From a checkpoint of a small image classifier: arch resnet_bottleneck, 43.7 epochs.
Rows from block 4, named by matrix and row number. Each number is 200 + 40 x the weight over its row's rms, rounded and kept within 0 to 999. All counts start at 0. After the name is the row's rms in percent of the matrix's.
# convs0: reduce pointwise conv (model.blocks.4.convs.0.weight, 64x256x1x1), inputs 192-223
convs0.0,099,156,242,164,158,194,149,153,155,219,210,186,171,204,128,208,138,171,204,191,158,200,199,169,174,214,215,110,204,242,166,213,277
convs0.1,096,188,148,199,198,210,157,205,233,221,119,185,178,283,82,194,138,141,220,181,146,164,237,202,221,255,178,175,193,161,176,226,180
convs0.2,095,211,177,181,251,166,194,280,164,146,188,269,194,201,208,220,211,182,159,222,131,144,219,246,245,199,192,133,188,242,176,169,223
convs0.3,096,192,280,221,224,251,157,203,210,272,220,273,241,218,220,211,196,154,228,228,230,247,181,211,112,151,171,208,208,204,213,150,180
convs0.4,098,121,160,175,181,215,220,217,174,239,257,188,168,250,199,211,247,244,138,200,207,151,125,230,205,255,236,273,222,157,157,224,198
convs0.5,102,213,269,254,270,247,185,201,163,154,173,228,175,240,193,176,247,203,178,120,193,174,226,231,192,208,159,227,214,280,136,181,246
convs0.6,098,167,174,194,190,184,237,209,200,214,126,242,179,233,194,249,199,201,191,101,205,229,244,225,169,266,106,143,120,202,157,161,189
convs0.7,096,228,245,210,235,215,198,194,149,234,160,223,220,170,87,156,300,203,244,168,205,168,274,219,247,178,273,179,140,110,237,211,159
convs0.8,099,164,151,221,195,209,189,224,255,203,223,194,161,152,233,152,236,218,183,213,223,232,226,186,277,181,191,233,188,192,231,180,240
convs0.9,107,189,171,176,248,142,161,170,178,149,157,196,221,162,158,183,193,212,150,186,202,147,99,257,206,205,201,258,210,197,207,114,155
convs0.10,102,175,181,153,139,254,183,133,201,195,150,175,201,191,178,265,270,226,166,278,163,210,202,150,287,229,230,285,139,140,204,156,214
convs0.11,089,143,259,173,184,223,215,186,167,191,186,142,243,174,268,172,184,218,218,151,219,161,179,104,149,176,200,194,224,237,225,196,171
convs0.12,099,163,246,188,151,173,184,127,148,196,184,147,195,230,161,243,198,256,225,208,177,155,261,197,171,216,199,228,201,241,198,169,206
convs0.13,098,186,225,187,181,208,195,183,146,245,208,141,189,266,215,142,198,282,239,201,186,164,157,200,133,191,206,188,279,243,121,215,150
convs0.14,100,189,220,212,264,204,199,170,216,251,243,197,188,159,249,113,204,234,150,215,142,197,233,261,194,188,235,186,167,126,228,186,232
convs0.15,100,183,192,259,172,138,183,171,249,187,191,177,250,97,171,145,224,194,141,206,221,139,242,224,232,208,264,189,224,147,248,222,162
convs0.16,101,194,252,276,226,208,186,173,250,233,192,150,205,227,199,252,241,206,202,161,256,189,205,174,209,251,215,320,297,191,211,244,208
convs0.17,101,136,208,156,238,219,190,217,225,278,148,190,188,162,238,211,194,289,227,141,146,171,229,262,221,223,158,146,176,214,143,189,203
convs0.18,110,148,193,200,219,152,198,213,228,166,190,204,292,115,233,193,159,252,174,158,222,203,109,222,173,131,197,193,200,233,196,267,254
convs0.19,102,149,197,115,223,175,250,198,205,193,164,203,199,186,115,149,219,126,227,126,192,256,223,176,194,195,225,147,183,202,220,221,205
convs0.20,101,216,108,218,203,160,229,189,204,152,188,230,141,165,163,166,204,193,237,242,203,173,185,205,232,193,268,245,163,201,210,180,249
convs0.21,100,131,244,147,202,224,149,234,188,226,251,214,201,199,201,216,181,164,185,137,225,215,239,248,209,175,230,144,230,205,184,202,284
convs0.22,090,233,229,188,184,164,126,225,193,209,244,147,228,180,238,173,209,203,225,219,171,202,155,220,224,199,190,245,213,186,170,187,215
convs0.23,104,130,236,162,121,211,214,228,197,155,127,289,206,121,214,156,275,170,236,167,162,228,191,222,190,142,242,203,207,228,212,195,262
convs0.24,099,162,200,258,249,195,287,174,132,131,238,161,205,195,271,158,202,253,211,122,127,179,233,196,203,189,221,204,188,146,207,177,264
convs0.25,101,88,154,208,114,251,128,219,282,210,220,224,158,242,188,214,154,192,190,240,298,197,211,175,143,141,277,198,252,236,119,237,232
convs0.26,095,128,215,150,193,167,229,142,180,246,137,114,204,212,226,275,228,252,221,161,189,156,186,195,218,202,191,199,157,272,228,217,218
convs0.27,097,208,149,159,205,165,221,180,199,204,211,127,146,156,225,136,211,194,129,139,180,195,217,177,136,276,175,227,152,290,185,199,209
convs0.28,099,184,196,174,163,224,187,266,237,176,226,202,213,150,179,159,287,174,245,160,207,252,226,228,194,190,241,249,250,229,212,182,350
convs0.29,098,230,232,128,187,217,173,215,219,203,180,223,256,224,310,132,155,233,152,182,204,197,171,185,119,232,229,192,221,231,206,199,216
convs0.30,100,184,244,187,185,182,197,183,163,235,279,217,180,216,194,58,221,246,181,251,257,195,189,135,219,201,242,270,277,240,219,225,156
convs0.31,093,184,198,231,219,190,218,171,177,238,158,146,228,221,152,215,109,245,266,191,125,233,249,163,223,124,211,205,236,251,101,207,165
convs0.32,098,255,205,235,260,209,127,191,179,216,259,258,190,234,159,175,204,227,262,188,227,242,175,228,217,199,179,152,185,194,155,189,178
convs0.33,103,84,207,191,254,261,188,207,193,264,136,208,151,202,269,195,236,185,219,214,185,143,195,138,189,187,150,272,170,227,150,202,215
convs0.34,106,295,205,215,227,250,123,209,202,154,218,205,144,238,185,199,194,226,236,216,156,204,185,261,248,266,184,169,234,112,123,248,190
convs0.35,105,210,195,246,215,191,228,177,193,236,241,198,210,137,179,215,123,301,246,265,202,226,210,236,225,166,230,174,183,69,202,227,236
convs0.36,104,152,158,66,201,167,221,189,130,234,195,183,223,193,234,178,244,225,194,148,175,194,181,250,72,226,137,171,239,254,166,221,213
convs0.37,100,192,159,113,206,160,72,213,199,122,198,125,158,163,189,177,180,169,186,196,171,194,227,246,230,201,193,162,163,235,254,209,183
convs0.38,103,152,179,155,238,163,209,226,271,186,124,141,225,200,229,111,194,197,180,223,209,149,207,218,256,192,181,181,243,219,171,197,189
convs0.39,104,114,314,233,186,192,169,172,212,200,174,223,279,227,203,176,187,248,227,204,187,182,214,225,158,172,240,227,271,182,156,176,247
convs0.40,106,187,255,263,237,266,160,225,239,199,209,200,156,196,239,96,174,190,205,160,197,206,215,204,211,226,247,187,214,184,223,192,190
convs0.41,099,172,122,144,195,172,267,185,214,220,265,179,260,227,235,125,88,111,145,238,250,236,209,196,192,203,219,200,238,198,226,268,177
convs0.42,098,132,171,173,181,233,162,143,187,160,128,153,158,193,190,161,237,147,165,240,206,167,176,131,267,252,231,143,215,216,161,176,127
convs0.43,099,189,225,257,159,227,231,174,233,157,192,181,223,203,214,183,257,281,224,157,171,108,237,193,205,215,175,211,163,170,186,176,177
convs0.44,106,184,229,211,203,217,193,216,189,274,131,149,202,201,137,239,122,207,157,143,144,153,142,152,191,186,190,225,159,210,235,167,158
convs0.45,099,223,215,195,181,172,197,207,238,176,179,215,243,241,186,266,184,275,238,203,142,165,137,204,234,244,193,157,188,231,139,178,205
convs0.46,098,194,127,216,174,83,248,230,191,221,199,109,197,230,221,250,213,209,206,233,225,188,168,209,184,202,235,292,140,221,205,208,175
convs0.47,108,268,265,220,145,212,212,222,248,205,200,191,123,213,183,123,154,158,163,232,193,228,142,155,186,204,175,258,172,214,243,177,248
convs0.48,100,302,153,217,219,172,152,192,201,213,188,202,248,216,205,214,195,200,185,197,223,225,228,178,121,149,259,224,207,202,156,219,199
convs0.49,099,118,206,269,229,219,158,176,168,161,201,186,182,229,194,226,253,193,203,164,250,193,191,177,97,212,192,242,234,256,200,150,278
convs0.50,095,227,174,224,241,161,167,204,163,184,223,178,253,215,261,191,157,185,179,217,190,234,214,151,150,230,150,184,265,277,197,164,200
convs0.51,108,200,200,179,207,151,212,209,182,182,162,202,210,201,126,201,156,212,147,224,151,192,171,110,214,218,238,247,157,242,134,223,202
convs0.52,103,215,218,209,207,161,245,215,264,272,193,195,211,168,208,113,208,204,233,230,197,191,136,182,244,136,206,218,115,179,231,234,253
convs0.53,106,191,220,173,262,259,141,215,266,185,233,263,187,270,188,146,265,193,221,233,203,208,203,208,161,244,203,236,234,71,252,132,240
convs0.54,098,167,255,142,194,262,131,225,240,157,181,219,217,231,272,207,212,171,158,226,235,150,197,220,238,158,207,163,196,141,149,181,147
convs0.55,097,256,177,265,181,236,194,344,202,161,243,251,252,147,214,259,207,277,178,155,223,212,193,232,187,232,118,179,251,133,216,292,222
convs0.56,104,152,203,101,172,242,240,183,207,157,147,204,211,154,255,193,217,211,154,139,179,170,223,251,168,132,132,218,193,251,149,105,231
convs0.57,092,144,180,193,175,180,135,191,262,129,267,252,223,202,259,195,268,207,230,150,210,206,205,271,206,259,188,181,174,196,292,152,259
convs0.58,098,201,130,205,186,148,211,122,189,257,275,172,221,179,242,184,304,202,246,226,210,219,149,255,195,153,130,211,228,165,178,235,213
convs0.59,099,157,256,205,192,241,226,240,137,171,170,148,220,145,227,206,227,179,209,165,134,188,200,224,246,201,97,161,179,145,170,193,219
convs0.60,097,146,161,185,270,201,221,207,204,204,185,201,199,183,187,232,149,312,196,172,195,215,226,247,213,245,257,234,242,183,256,186,257
convs0.61,092,166,175,168,196,212,195,195,242,131,237,180,203,195,234,161,250,145,215,190,188,190,162,199,110,161,171,182,187,180,171,184,200
convs0.62,106,149,260,138,248,208,131,197,223,222,182,139,227,162,225,147,198,217,158,192,184,125,209,234,216,118,244,214,162,209,214,202,171
convs0.63,097,223,273,288,245,176,133,227,214,170,199,172,212,144,149,178,160,128,256,176,232,171,188,227,197,235,161,190,117,175,189,194,238