Weights of a small image classifier.
Model: 2.22M parameters, 24-pixel images, arch resnet_bottleneck, norm batchnorm, activation mish, widths [256, 448].
Training: nadamw at rate 0.0023, 16800 steps, batches of 256.
Data: trained on retinal OCT scans (Kermany 2017), 98430 training examples, 43.7 epochs.
Rows from block 8, named by matrix and row number. Each number is 500 + 50 x the weight over its row's rms, rounded and kept within 0 to 999. All counts start at 0. Numbers have three digits each. After the name is the row's rms in percent of the matrix's.
# fc1: squeeze-excite reduce (model.blocks.8.se.fc1.weight, 56x448), inputs 0-89
fc1.0 111:469545441471493499468548518432516416566525531526472444513529525566465621367397515477486478464443435459474578618521496460509503503491499465549550532538553501569459546511507443445565492419461519551569718476462541418502539445538559459536519509542458450490527512467555591517
fc1.1 110:544541471553514428612494441554547542542567524585466561463551553593553505478386501483493573498558531517467486501522477492499518586459511562499498498512489569708524478494452516570565509491511631520486548613480538504488486528495465511522469472559408464490695512486477536564
fc1.2 097:556536459509542437575470477466638465541580503490522385445575568527460584468355498566495527432543506480420534615588526512463473495386424541525554526562555499558498525520598464485556577492517529511476557514525558457573575558582517494487485379558413488466586533492428514583
fc1.3 055:561521563508504564511490538522463479529492484495436631488520432477536420453534540532490444442607501531412526520568514483533559486627573436566503481462461603458555491456486516433372600518433514575439457449490511486587483417478550580521499453560525439474519462456516572490
fc1.4 101:530522512549417579477496557566534624500543540427511524500510431489506491543505502537475519482501540550525538557576527492539492551540557467589531455593544494511540530508665501542419582532563500462536503549521512529495500587639555436564428500576507570498523556620470444563
fc1.5 096:527509535563520548572585483586503530539553544531490486529504486529507463551541505515434490396514565610495612530557547456482548541414528538537456440600554554535649552558583474573505526627593523530439468507584466471527421631605538497574442461591492589540498549625442519500
fc1.6 102:495511483480488527460499576550518512529582488373601494583478552447496526477435546473490432460443478530560531538583466504496487501493508351562474470540535493495505576501510516510524487455445500486557538478465559458506478477545584443598493394523477442456474520575504551500
fc1.7 121:484486451529490502628430389491548507589503422658440497412541498550552456483497477546512568446542440441409442437450554592466494476459488596467489533484434532574502406467421507441457498456487587478504533514541545567588488413480376536383522477461487486513577461451460554484
fc1.8 113:475477537459492522557430521509536459420486551420508456531436475439446407496537428526452511490452517563542467508509447501462469564456428442504476458528518419456425545487581508505475571539525445491472444524479414470531491601528513463587498523472474545495527499520452458532
fc1.9 090:504498564469436488463506505535469647484515482364495470565494453446505465485473468547458457571472507534562502518528468560487422530524529370538469473497531430537425463504480499484456523509581493480494491489448471509474470519525486472494477456507481537523506471595445476602
fc1.10 071:507516594450515485422475635399614474472448503478456447448458578431486654490502482473456534482536487545516586468504486483557533534522512468537477517458541456458488585581589472464540469460500521559539461480552549444553564571616576415550457529514500463491462539495482457471
fc1.11 093:490430558486444539386464531488444428517500564402605471525560456503480488506539501471457445556413543490479507479496462495513453499543581441459503497451597464485420520479487575575496446456488437564535594470442502511468497497489531522531533500483576503520447456541465580450
fc1.12 071:492568466561475557520527475470435478561508451518527549491623473533531502514472538532527563526481519461503514529544478533575523445466485514535457539479538549510464552490460610454497478413501560457568512509536603449441470534494550459500472483509490465505529466553420566501
fc1.13 054:508526536481486438547568436415455512526488470515489439476607480506492437429489468525497546427448485478464538549582590534440531454528426480518537462499465509527526551510584580492494534481442513525530495584523576422507528462528540470483588517547461542479491506498419548417
fc1.14 155:508511464495498486535451442455562487535457491561478442428527522512546527489393510550566496525479448450424467480462544585480491494540456511450501564418477502552507445505437541445502447419461547450530597456481602545541615403424432532455597453469455511457513447497478532484
fc1.15 102:462541464516542588494531429483488481513498500505577583575571560497491505522476549491509505435528461489497573568517488448574447474451497532514528499493472520452497508483472453433515380448452409485422550424571504457542503516506556463488456601516570449511501548498558527474
fc1.16 086:506544499609545499543656407524482538558545504567456550498627533597512462482519566415542595448552446468435544480521521498572576475461534504550560509521516608585687471552535511490521475516489514528455500518551531490606463518547529534472501501499545522528526532477532503480
fc1.17 121:472475452497500517474533561489542492456547564454532475592497573423484542510466510534471452459484515526543533531535480418513471524466506502581511414595544483468488579542579454487563467478543472536447457442528489395527471588612582386571436536506467468502476573553557475513
fc1.18 093:503531558519532383448522587561514555497597612434522555509448553493463509486505501401463496533497516574545548573547496502427582567475515599504432453516572506516471577620442513628534484574505515569532470547443451509423496507537515536552502497548465448502501529479540462497
fc1.19 071:406528485479400421507507497499504621481475466485547578487523469531551420586494432482523414463494496495574448552535572427483479475559560434460542465534531601445572413440490526555421438546521482429429473481502508587546423529487464458465490447395545563486463458611561533416
fc1.20 117:496481475463473507409490493521461492520460461426618516504454466421477486558506521444497455510453407500541453479496443559505498420537571502483479503430518448491484507457428577536474440468449432457563519472440494509449495452424463535472521503473547573528441482506504507388
fc1.21 122:483391458467470556592380410415472421456395442560471424483484428504471509503430500549536455505449482464506422437429583592528440471519474473440475512497436452474499445397477452397454429394464504417530527406498537555473546443465481463401483549453562466482433455422443422450
fc1.22 100:479466513478547465443462486543475507471497445477529509445445496458525456628516431476558528413534489469494452461466561597519582443569535488490491510455448545473506376536474608498462441547429494469510448471454513586482529417460395561451572475406535520469537453488519513442
fc1.23 112:489484500496597452614537471474480438454440557586499500452473578517485571454407465578524562466502517520439512530417506463473466528385441536429521519543488471484492527477496484539567559522572557515510520538433516453501517558517474433456473544630470479492566501467483444582
fc1.24 080:564492537530524537537572542457540444566586525517484430454563499533434594445491511503415524399487563482465563592549526529494500519433475490557480458457547575557548533561508545481523487509479524498488596448497504381663453548584607449486466454573435484486539523550458509477
fc1.25 091:502488399517529544594481447480598455456513527563482411508517478594504530529420546556579461470519488520412475519505521440430448455453388449482567535547486480438533479530537411427562426424471455415503559398557533493568555480445540499438499461557477484447467568444525537496
fc1.26 084:502485503521531535551540525604556592470489528522443422558472522477493446585505458524522524492439590592519494518567532500443443561521461465470486471533485495491552523490624461511408538638517455456466435626527523482482453567567491555637488505593498614465565510617403501629
fc1.27 109:498505511473521503463530545458538450453515524479478415521448609413500545489491468568531480536391462449478529554452491571407475484522444458480512495452513432478426460512429507437558452428441493473617566440394569468510641398449508520478525427501447476424443518473488519489
fc1.28 091:477471529497475562503498566498590543489476548423503542565535402489487409504532515559505429541499569556550452510570501546495457507530467420537538540554507513483564577484565454493453506616500497410499475498546496547465501538571529473528482561478555524440469480552462531536
fc1.29 093:579486482522533597520504472589652538440529555501510466484524507461490540475422512592495499445473517493469560578521510498477482577467432450578582477540512500503521563485583509515578518516491495457579524571477507450562536533566545467479473475565497477437500551583486468526
fc1.30 079:521517502557564551511537561563536595470580585499538502513532543443540547483371545488551473476441594495470512606647463471501505534506522415604518453532586529544472573494541481517488525496470502493616554484475524468567523540599557519551502407472481377477556550576478494525
fc1.31 121:536546454486608515534480477463560446464497559519432424416456592454456548507432504549509572544479519481373550549468536539480480533447424489501528563472442463483444474529531450448569568532492498393527536491387496485554608445531480542479558449553447466425501552485468494495
fc1.32 049:450520438560514461526609476511509567486556448495572574448444499511548551486461488480559467541509658487529543494539506475559476482488418459483604457620518508448480487545443454503563472414531578478533574494520406513483496497506543477465575460515486455448526462562465511609
fc1.33 098:440522450485533520460483554592536528518570607481468462495493469470520485448457468510444461481424483555512494616564437515465473596432512429497519534557609498618495581541579532494464580508534522484554507602425492475564570543532548460576498426559460523448542485580390534564
fc1.34 091:438545562543540410499544445577519573557602510485387513431535533545523534451443444509462572462500532523491472552514479557446510545484503588412414516443552525621523524550471520535560584499516634533465518518471484477547501485471516507498503427558354482486710457459481540561
fc1.35 097:520493453525473498611466392449576529498513459574422450461555453488484451499469558595521439518499460501451415475435524586512403499487432536431517549465413513537572445429495445438468486476491544438512575501540579532490509425492473532404482516498457498457538439462485539543
fc1.36 121:507455504536479438596507460570475572511528465575487502419518518574549492481426459543528517521564448458499420484517540550467454484527499542443479537528489555634503450502481570499491528468538611450506507610507545557487530468425397496472532449492479510477606449457458514580
fc1.37 109:481466500493464466575467476478536481403407517508353432480449472459472565523441476574478500521443525478452449497486637580446489504496393478492517475496441407433478430438539446442542535493532454433521488572515503588554559526531508505447524451517429527442530518499473471588
fc1.38 110:467447575421462415533456507492473542398473519451450479550455518477432435564556431500463455508478548577575442469487475470448488543507494480516480483490474481428453482543564527561502591593582490501431380558503476548450443544494507529604498523497526584501517449500480471553
fc1.39 082:454511435460525558433519515416513465517535540475509419564465585522490513464409513555543412505493490461483576581491527446489411498518413433541544526500559529470498549533473461443536500444428446479510602515518471462553541494431557437489536481476438476472464557522546482500
fc1.40 103:576549483564584550443583480496483398567501519566559549485582493541568515463533599391531562440563529518458545498471466458542559498460556530554525530470518598524523464598484532476535436475422440572444519427532488503561466487441505530505544553502541557542485528430566535427
fc1.41 117:514493597457507439426486544433468397442408518406515504528444503430463560569581471484504527527476548435518485491439507526443556506569533491476412509402481434448428468522394589530489419547435483526551490448390479526473484456395443579521557501455507494457460499432514505425
fc1.42 100:498399538475472410486447462524494540478505451521513515484491470572489490623509418508513530496474441472500416435490468551448479417545507552446443534441498413597438395488419552571514484466491582415508503510432495506499469493408434531442543391405523456523582419468587527492
fc1.43 119:502508475558547626475469480435499477528489518542528572515548471485494512518554554471525513507496442404482559470475479457580491510498532495493558470509485494461532539477488493412463431447403433552443480370498492493577498477461521486526548586482529477490404551455514504398
fc1.44 088:485461491464550480468500490447493442498480571443502438493506593480428565463472463491459455578465473444430562566429488534509502592503433459516515517510531445586400501506451496466598451416479514506529571525391574411558619424449574462494498457542460407409465491459447547509
fc1.45 123:501504456502468538525480424475523477520494468573452415467553501509532525475434503544552486520453489467428484469491587576513413469529480493513514540425468474498508429477426499402504489402426539415555553482481614543569591425472493519427583415460480475434509510496482559449
fc1.46 102:536588482567423514467672457635461515598568520473556554505569463541560472393495536415493518390538445524489535519545493483617556503479557506530502473496575610559561445505440552458458480474457529556511485527494513466516436514552521463515430459570457555455501498492497506533
fc1.47 100:485522484530483573477460508397426444505441444497521553557519438472473520547517596469514513565551492430499453445440479472594513429528508512489483523462494483406490473483525455452544420507457430481487488429534468509503527523480553515475517584482536565449400555471624497428
fc1.48 076:457543619552457456460651515494465444581547519448456558474525405543539475424525534412454495530531530527552462485539477464525647526537502512476482455525490603472549547611491566479419554541549519571489417530459428483400416554525440559505490515530509564482504563482508458511
fc1.49 090:550490521496512572508460504582605533507543576428566526546542508484575545471534539489527446554516476539465610549561440484557508493482490443576537470570590541502610574591594521459501557518456489529526557518512530453504449476585562425618460533554519479478505522575519529572
fc1.50 091:489514471478452515472451605519524483513590499460523476583487502476524508449515470507477446573491485539539520562559463476486466523513543425536478453544642534529519566527466544513458493406481515518600563433534499438445491477504567441596493508510519417500455473577438518502
fc1.51 096:480485403551562562521474493471581526484511525542460419499451577480494530504418560535594462526471454479423521568473522501444451458444441528491533549514489504455491506553496494422588403435456427443520567447472579480573605470457450537455587441479455469424497510472514561440
fc1.52 107:479486462494479535516489485462529472547517508549474416526535479489470532456418556479495408594445485455444542576535526467521458510563456478493517517490600446513490585487449448451503468444433477493572640433441572486524598423454554457464528469492497520460471511514467536467
fc1.53 109:508476528461458547439441540565547466464575541452549422545475501413452544538473486560452434493402480487542513604543474550513493518510461448513474476528565455469470589489546544530546533484491464489542541554417477496570564535542599421592532448499449518446449503563493518530
fc1.54 081:566514495573561537503692451526571458594560529540541547542598506525543503446457540460508510474520448464465543526481441523568548521406587467573473551498520603506602492494494483459489481504440461508493507496487490502613493543512469517496539487574501495579459503514500566488
fc1.55 126:540532505558553552448526459497457403603448446555522568477538437557589483462524595425545588488566474450524496476462492473612569464501555567511501503431442594497583477549452561452492472490442502594511488457543485518488471484421427564479516552454539489525473512435542525451