A small image classifier, trained from scratch.
Model: 2.22M parameters, 24-pixel images, arch resnet_bottleneck, norm batchnorm, activation mish, depths [6, 6], widths [256, 448].
Training: nadamw at rate 0.0023, 16800 steps, batches of 256, held-out accuracy 92%.
Data: trained on retinal OCT scans (Kermany 2017), 98430 training examples, 43.7 epochs.
Rows from block 3 of a small image classifier, named by matrix and row number. Rows with one number belong to one channel. Each number is 128 + 32 x the weight over its row's rms, rounded and kept within 0 to 255. All counts start at 0. Numbers have three digits each.
After each channel's rows are labels from the 100 images, of 14848, where the channel reaches its highest value: "place" is the part of the image that holds the peak. Only what is clearly more common there than usual is listed. The data: retinal OCT scans (Kermany 2017). In brackets: how many of the 100.
# convs1: 3x3 conv (model.blocks.3.convs.1.weight, 64x64x3x3, each kernel summed), inputs 0-63
# convs2: expand pointwise conv (model.blocks.3.convs.2.weight, 256x64x1x1, transposed), outputs 0-127

convs1.25:131111153115142122081092082182047196124117167123195138073136136122095133160146122094101116109137124115130167150110121134096125124129086117152108055142073168092151195156102177093090137138116127
convs2.25:061105130108196120084117089149148133103127131154120114099095073182144143104116047109099134132136122095147081118136130099152144137079140110084137097143078110126139090106135102095134078143128142077126097127127122123160147092092128150126104060109038075100160122099117115068069130064101134075035118136115136139077153086113146129098148154062105132145162117103105153121118039152171082109135
place: middle left (55)

convs1.14:149152057100136138167112119119111103144140116126139106096140053154105139076153057168133127144133109154142123116154116146073172118123124059143161136173075187177051084137109127163138125150090119
convs2.14:100130075130151103121143138085142123126140133090124134169144063120116137116118074203120114106109165193186160153122146124112153154177154195185198180100127068229135129091146123157143121067103118129098149167126118114106149144114116142141094108124137097106158178111138143061048111124186102158146134102120096146133088134160100103156089182124154137064146122105156132149038133081119184105133
place: centre (41); middle right (29)

convs1.63:119119164108061143124123145130081132143115194114212141123122172093082107121155134142163138122135144117203123057133156100105136119103095124182120154141122074127071178190119113110147125182106146
convs2.63:082107080083150174116147113136121090168062064207149126078159106114108126058139107070067123131115070091176130126126072147169142097155071094189107093090178145093094108099111126079118117147077130107063136102095084128156134113089198090106153112125126164141109126178076057081112103101091126141131138107108151114108104119126093156113167148139148054093151127089090134109161119133165117109155
place: top centre (47)

convs1.62:117189127121166088149104063165177082161122087119148134111107093146110121092182128136106102176151126156164069076163123111163132174103131116142104198123132118139082066129091174118141074109110134
convs2.62:133143123129133124127183136154084121124154157091151102069152111188132107127119165133099107041158127114162077141110068092082101108111105107104096080141140126094137167103157105165161130160156134023140111163152211134124173147083134145169125066123135142141103083119159121149113064071126206029143084120129115134155143162151138131137158126178101096168133200129109134143161079169127179167170
place: centre (57)

convs1.9:136130094104166081119093127129125112116109096110121086110053160109105101117140068138071129173072102091155088147093117106033132134110151117137088125132060121141123091105050136117138121123123175
convs2.9:113106156131125140115158065093089077110103089152170182098143177076158075109149138122110120139092111186134117163120062103148164165147095141099087127153127172133157098143138077127089132096112096131122185151119141155078093145079098142089136143140103116147175128139140109167084115083091063098139130163132134174106111084170138102142147133130149085083144158160061107048117105130103139130144
place: centre (40)

convs1.32:094157157162081112154143130124102116190193052112119160140161146135134127170161154157121107136160172089187119141128123133068121069124092139122165121153107080144099079106094147158129078195103121
convs2.32:141148082160126173134141143074073151131131105118112120073126172178099098166149089146086132174100158196134124189164145109104106086099156131108125157102138111190094145130151138148131142091084164140143167124118146084154152120116104145146115141107137166066157083141151174098063079162173159127116154104099129077102104105174133130087028057157148158136186140098120190099117116183185153172130
place: centre (51)

convs1.0:106158154142148113127095155131067157128157181091187158127150062193093169109132110115124120126155165147080088053100129138127132099081109137117123084114081138110124119127061114110191169115129168
convs2.0:108123136175113135163126115086128072060101186170056152181100143119098116160132128159040123122129075110131157087125148137124126117144153094101128132144100143117138170096126093121148079136152138120188206089066048184169170078097159123171117215079197050045110128147123102114158125143092159104158209146088120145134155147093151135139118100159147095119131100191126143135026155116116135101135
place: middle left (34); centre (27)

convs1.17:087168087082096075157139075121151137091160111103083088130121136142118131146100114077086129157122091112059067183082097154108131156109139105106093128150109122098119126126084135142040154073125134
convs2.17:078133107112203097128161095103148122160132128096131121145115099182162149138090138100186092123125117162134116061137162127106136113160147167165102082111092162160144098164132131125184087082166153148120139145144146075151161116138160070129128113158115097057111163113149145167200141117114105135123111175092140134116105141198155116157117130055072156141100173105121175101191156102159172193089
place: centre (58)

convs1.40:165182129174151127132133105090127074117137090065089064092070112161095113108096152118106095127115085073099168140088114082103171114134166151159082136163094126055108124127099083156111125139126114
convs2.40:126085125156089137130168160124187143136108096129125179145154114089189156147148162183143125098160084113083145088132115120079172136084158082115130069085235090109168083117146140128126157126156200150122172137113157140171157069151097116118120154117170101159128173153154148143195130142115092127180159110085127126131162136125156121124155118071137123116138167153090140175215125196113065083141
place: centre (40)

convs1.59:140124121197159129120104163134112155119153159091127150085133099160098162168113119170118080078128129127062167072101165135132157155112096088090075132147084183103114101169093097113090187140092096
convs2.59:065108149178112138115132164104147097112098093167136092129091162118039111155124105108134089159134171178099133110074127143141072120083126141171093139125093128123138157078092130113148109147148152114136108130160111117153089079123186088146082122083153125091199115147123105027136128106093170164104127124117143102097099080158104125128086119129143138159118164055099048118139139158156108163084
place: top centre (45); top left (27)

convs1.42:166098090144126084170128097146117096131156203142145137166123128138177170126092097122121158112126121112092160078147164115094117147178144144085192148029179165105092135083142115137080134129100140
convs2.42:154104138115132098130135138180139076147133156152090142087186050146147085142060104111057123076147138099134081116053157142174156128136157145165138142068140100127109144103137164136098189132154162131102131110112165090049112126093161145141160096114089164157158130179146114122140095115145114093137056121101158147103159146095166120149082143126092134139134177141101089073147141143118127127177
place: centre (53); top centre (36)

convs1.11:116154130151123069145105099186059120090143097138142140072127091147121144075102153141035104126158116106144119112116162112171153147120075087093152139128121125122127042148127125144166106171108067
convs2.11:131092149096101155102113103116166148092100095157118097081178152126135079101121118087112130172137100106134120171111157101063135096126054066144103103111085160175117105127133044110170149146128162161155093160126123123131091114137122134095068123165113144193145050072112154167165116152104162128097122113093107069141115129152088154125104109130192124137133153131117147153096078185166140123125
place: middle right (41)

convs1.23:068130086107128063088083142148082110111173061119125108108106067045148092108126174148108073144120098084118057153117112113113118122080125174132144126089119140129133091087112095113136122105138114
convs2.23:144099126121135186228159084087165109180055164141182150071105186130163116162128136109076130087101137142162140134080095151075117167121102100197139085127085117140129189133168113131124102147115144148142134142092127165179125175125112074103107138139098123125084112129141106098074188108128145150128159157106141166108117149192133035181101146107193127174174159127153092106097119100131147159091
place: centre (42)

convs1.16:083167125066143128131159101144115094140157101105142175080123133162085132129115123140098127145150170123057128143101099065157104193117062115143101127150167136063072074081100109111148118127131080
convs2.16:133084193122119131169185133178131146120104117108198144097153098123101121073150113145173110134109069123132094071144088166096088165125104111163169033127074137067156056134094098157121148145080155094134132087120110113102128149115129086134074065132146124108125152089096141152168087209140132137176136153113179135147175128121174137087206117101134152146160147076114142106128139074101153159126
place: centre (65)

convs1.43:093150128142139054119140159152116074103115129160104095071098151138093158117155135141121104112134095102086148092133103154080126118080060115135072151126072150159111137133059123110189146126049107
convs2.43:166108162095119099149106140048116139153165137165143110165116102142165120166088145156116187073120129137127124058101135041126094153098157146148101119145131144138081149134119126151130080195071128166112165146091107150107171108075165157115078083102138134098115094143087173094129179075136105108071182132134106071163095131204124081112064098125159113150071156128078124188121168157124092125139
place: middle left (52)

convs1.15:158178108173132101126091144092086130090163119101103121051113095141090169103095106102105107090105088125092153100084140130058151095137138068164160091132135190143101180097104097142090106091124124
convs2.15:102149106065112159133098120115143152138122142068109132157081090091150139146137141100119142106100209158130072144131135071124073103148134164067137110154123113189126182151205101150160124125157143160124123160125100109121070150129119160119120108143109138146120102152079124106181137092112125195088116107133184068131096115171122108074139108139151104145161138150140138171075056088151111130131
place: middle right (31)

convs1.10:106105170183080156148095167178097123087167175113116136176147098123149125133143139090125180154139137124145143082152074217113148091154063141064165089130095133104098124132119119124154166159155137
convs2.10:148116156072159126187080119171190135116170128134116145116125161136137150115133171151087096097160080145114124104146132133112164189086164105173101105124111124101159139025098080157098091095124134099142160140160123074146102092131134127077115135144146135148116172142112142154105123081156106097168113053100118118149132105131133157127111158160146165075082087111088168102111174126119132089155
place: middle right (32); centre (30)

convs1.2:119105053093188110130137156089134193115126108106110109110135142151089116155105081068124134131115150152087141111096129083085106078093189099093092140116143073119097140085075084096077099124130147
convs2.2:167104171186145076137149112179094126117128084101125087134174106150147090135139095150139170148099135113155120151185108140137082122099107150117166115147182109142172136144112153083122116110161157074033123118076085151173144149169108120073141113125072092107129163130174165128110130175150132113130133072064117135124124091082103129141103140139104138172115172142138090153142103171081133129125
place: centre (45)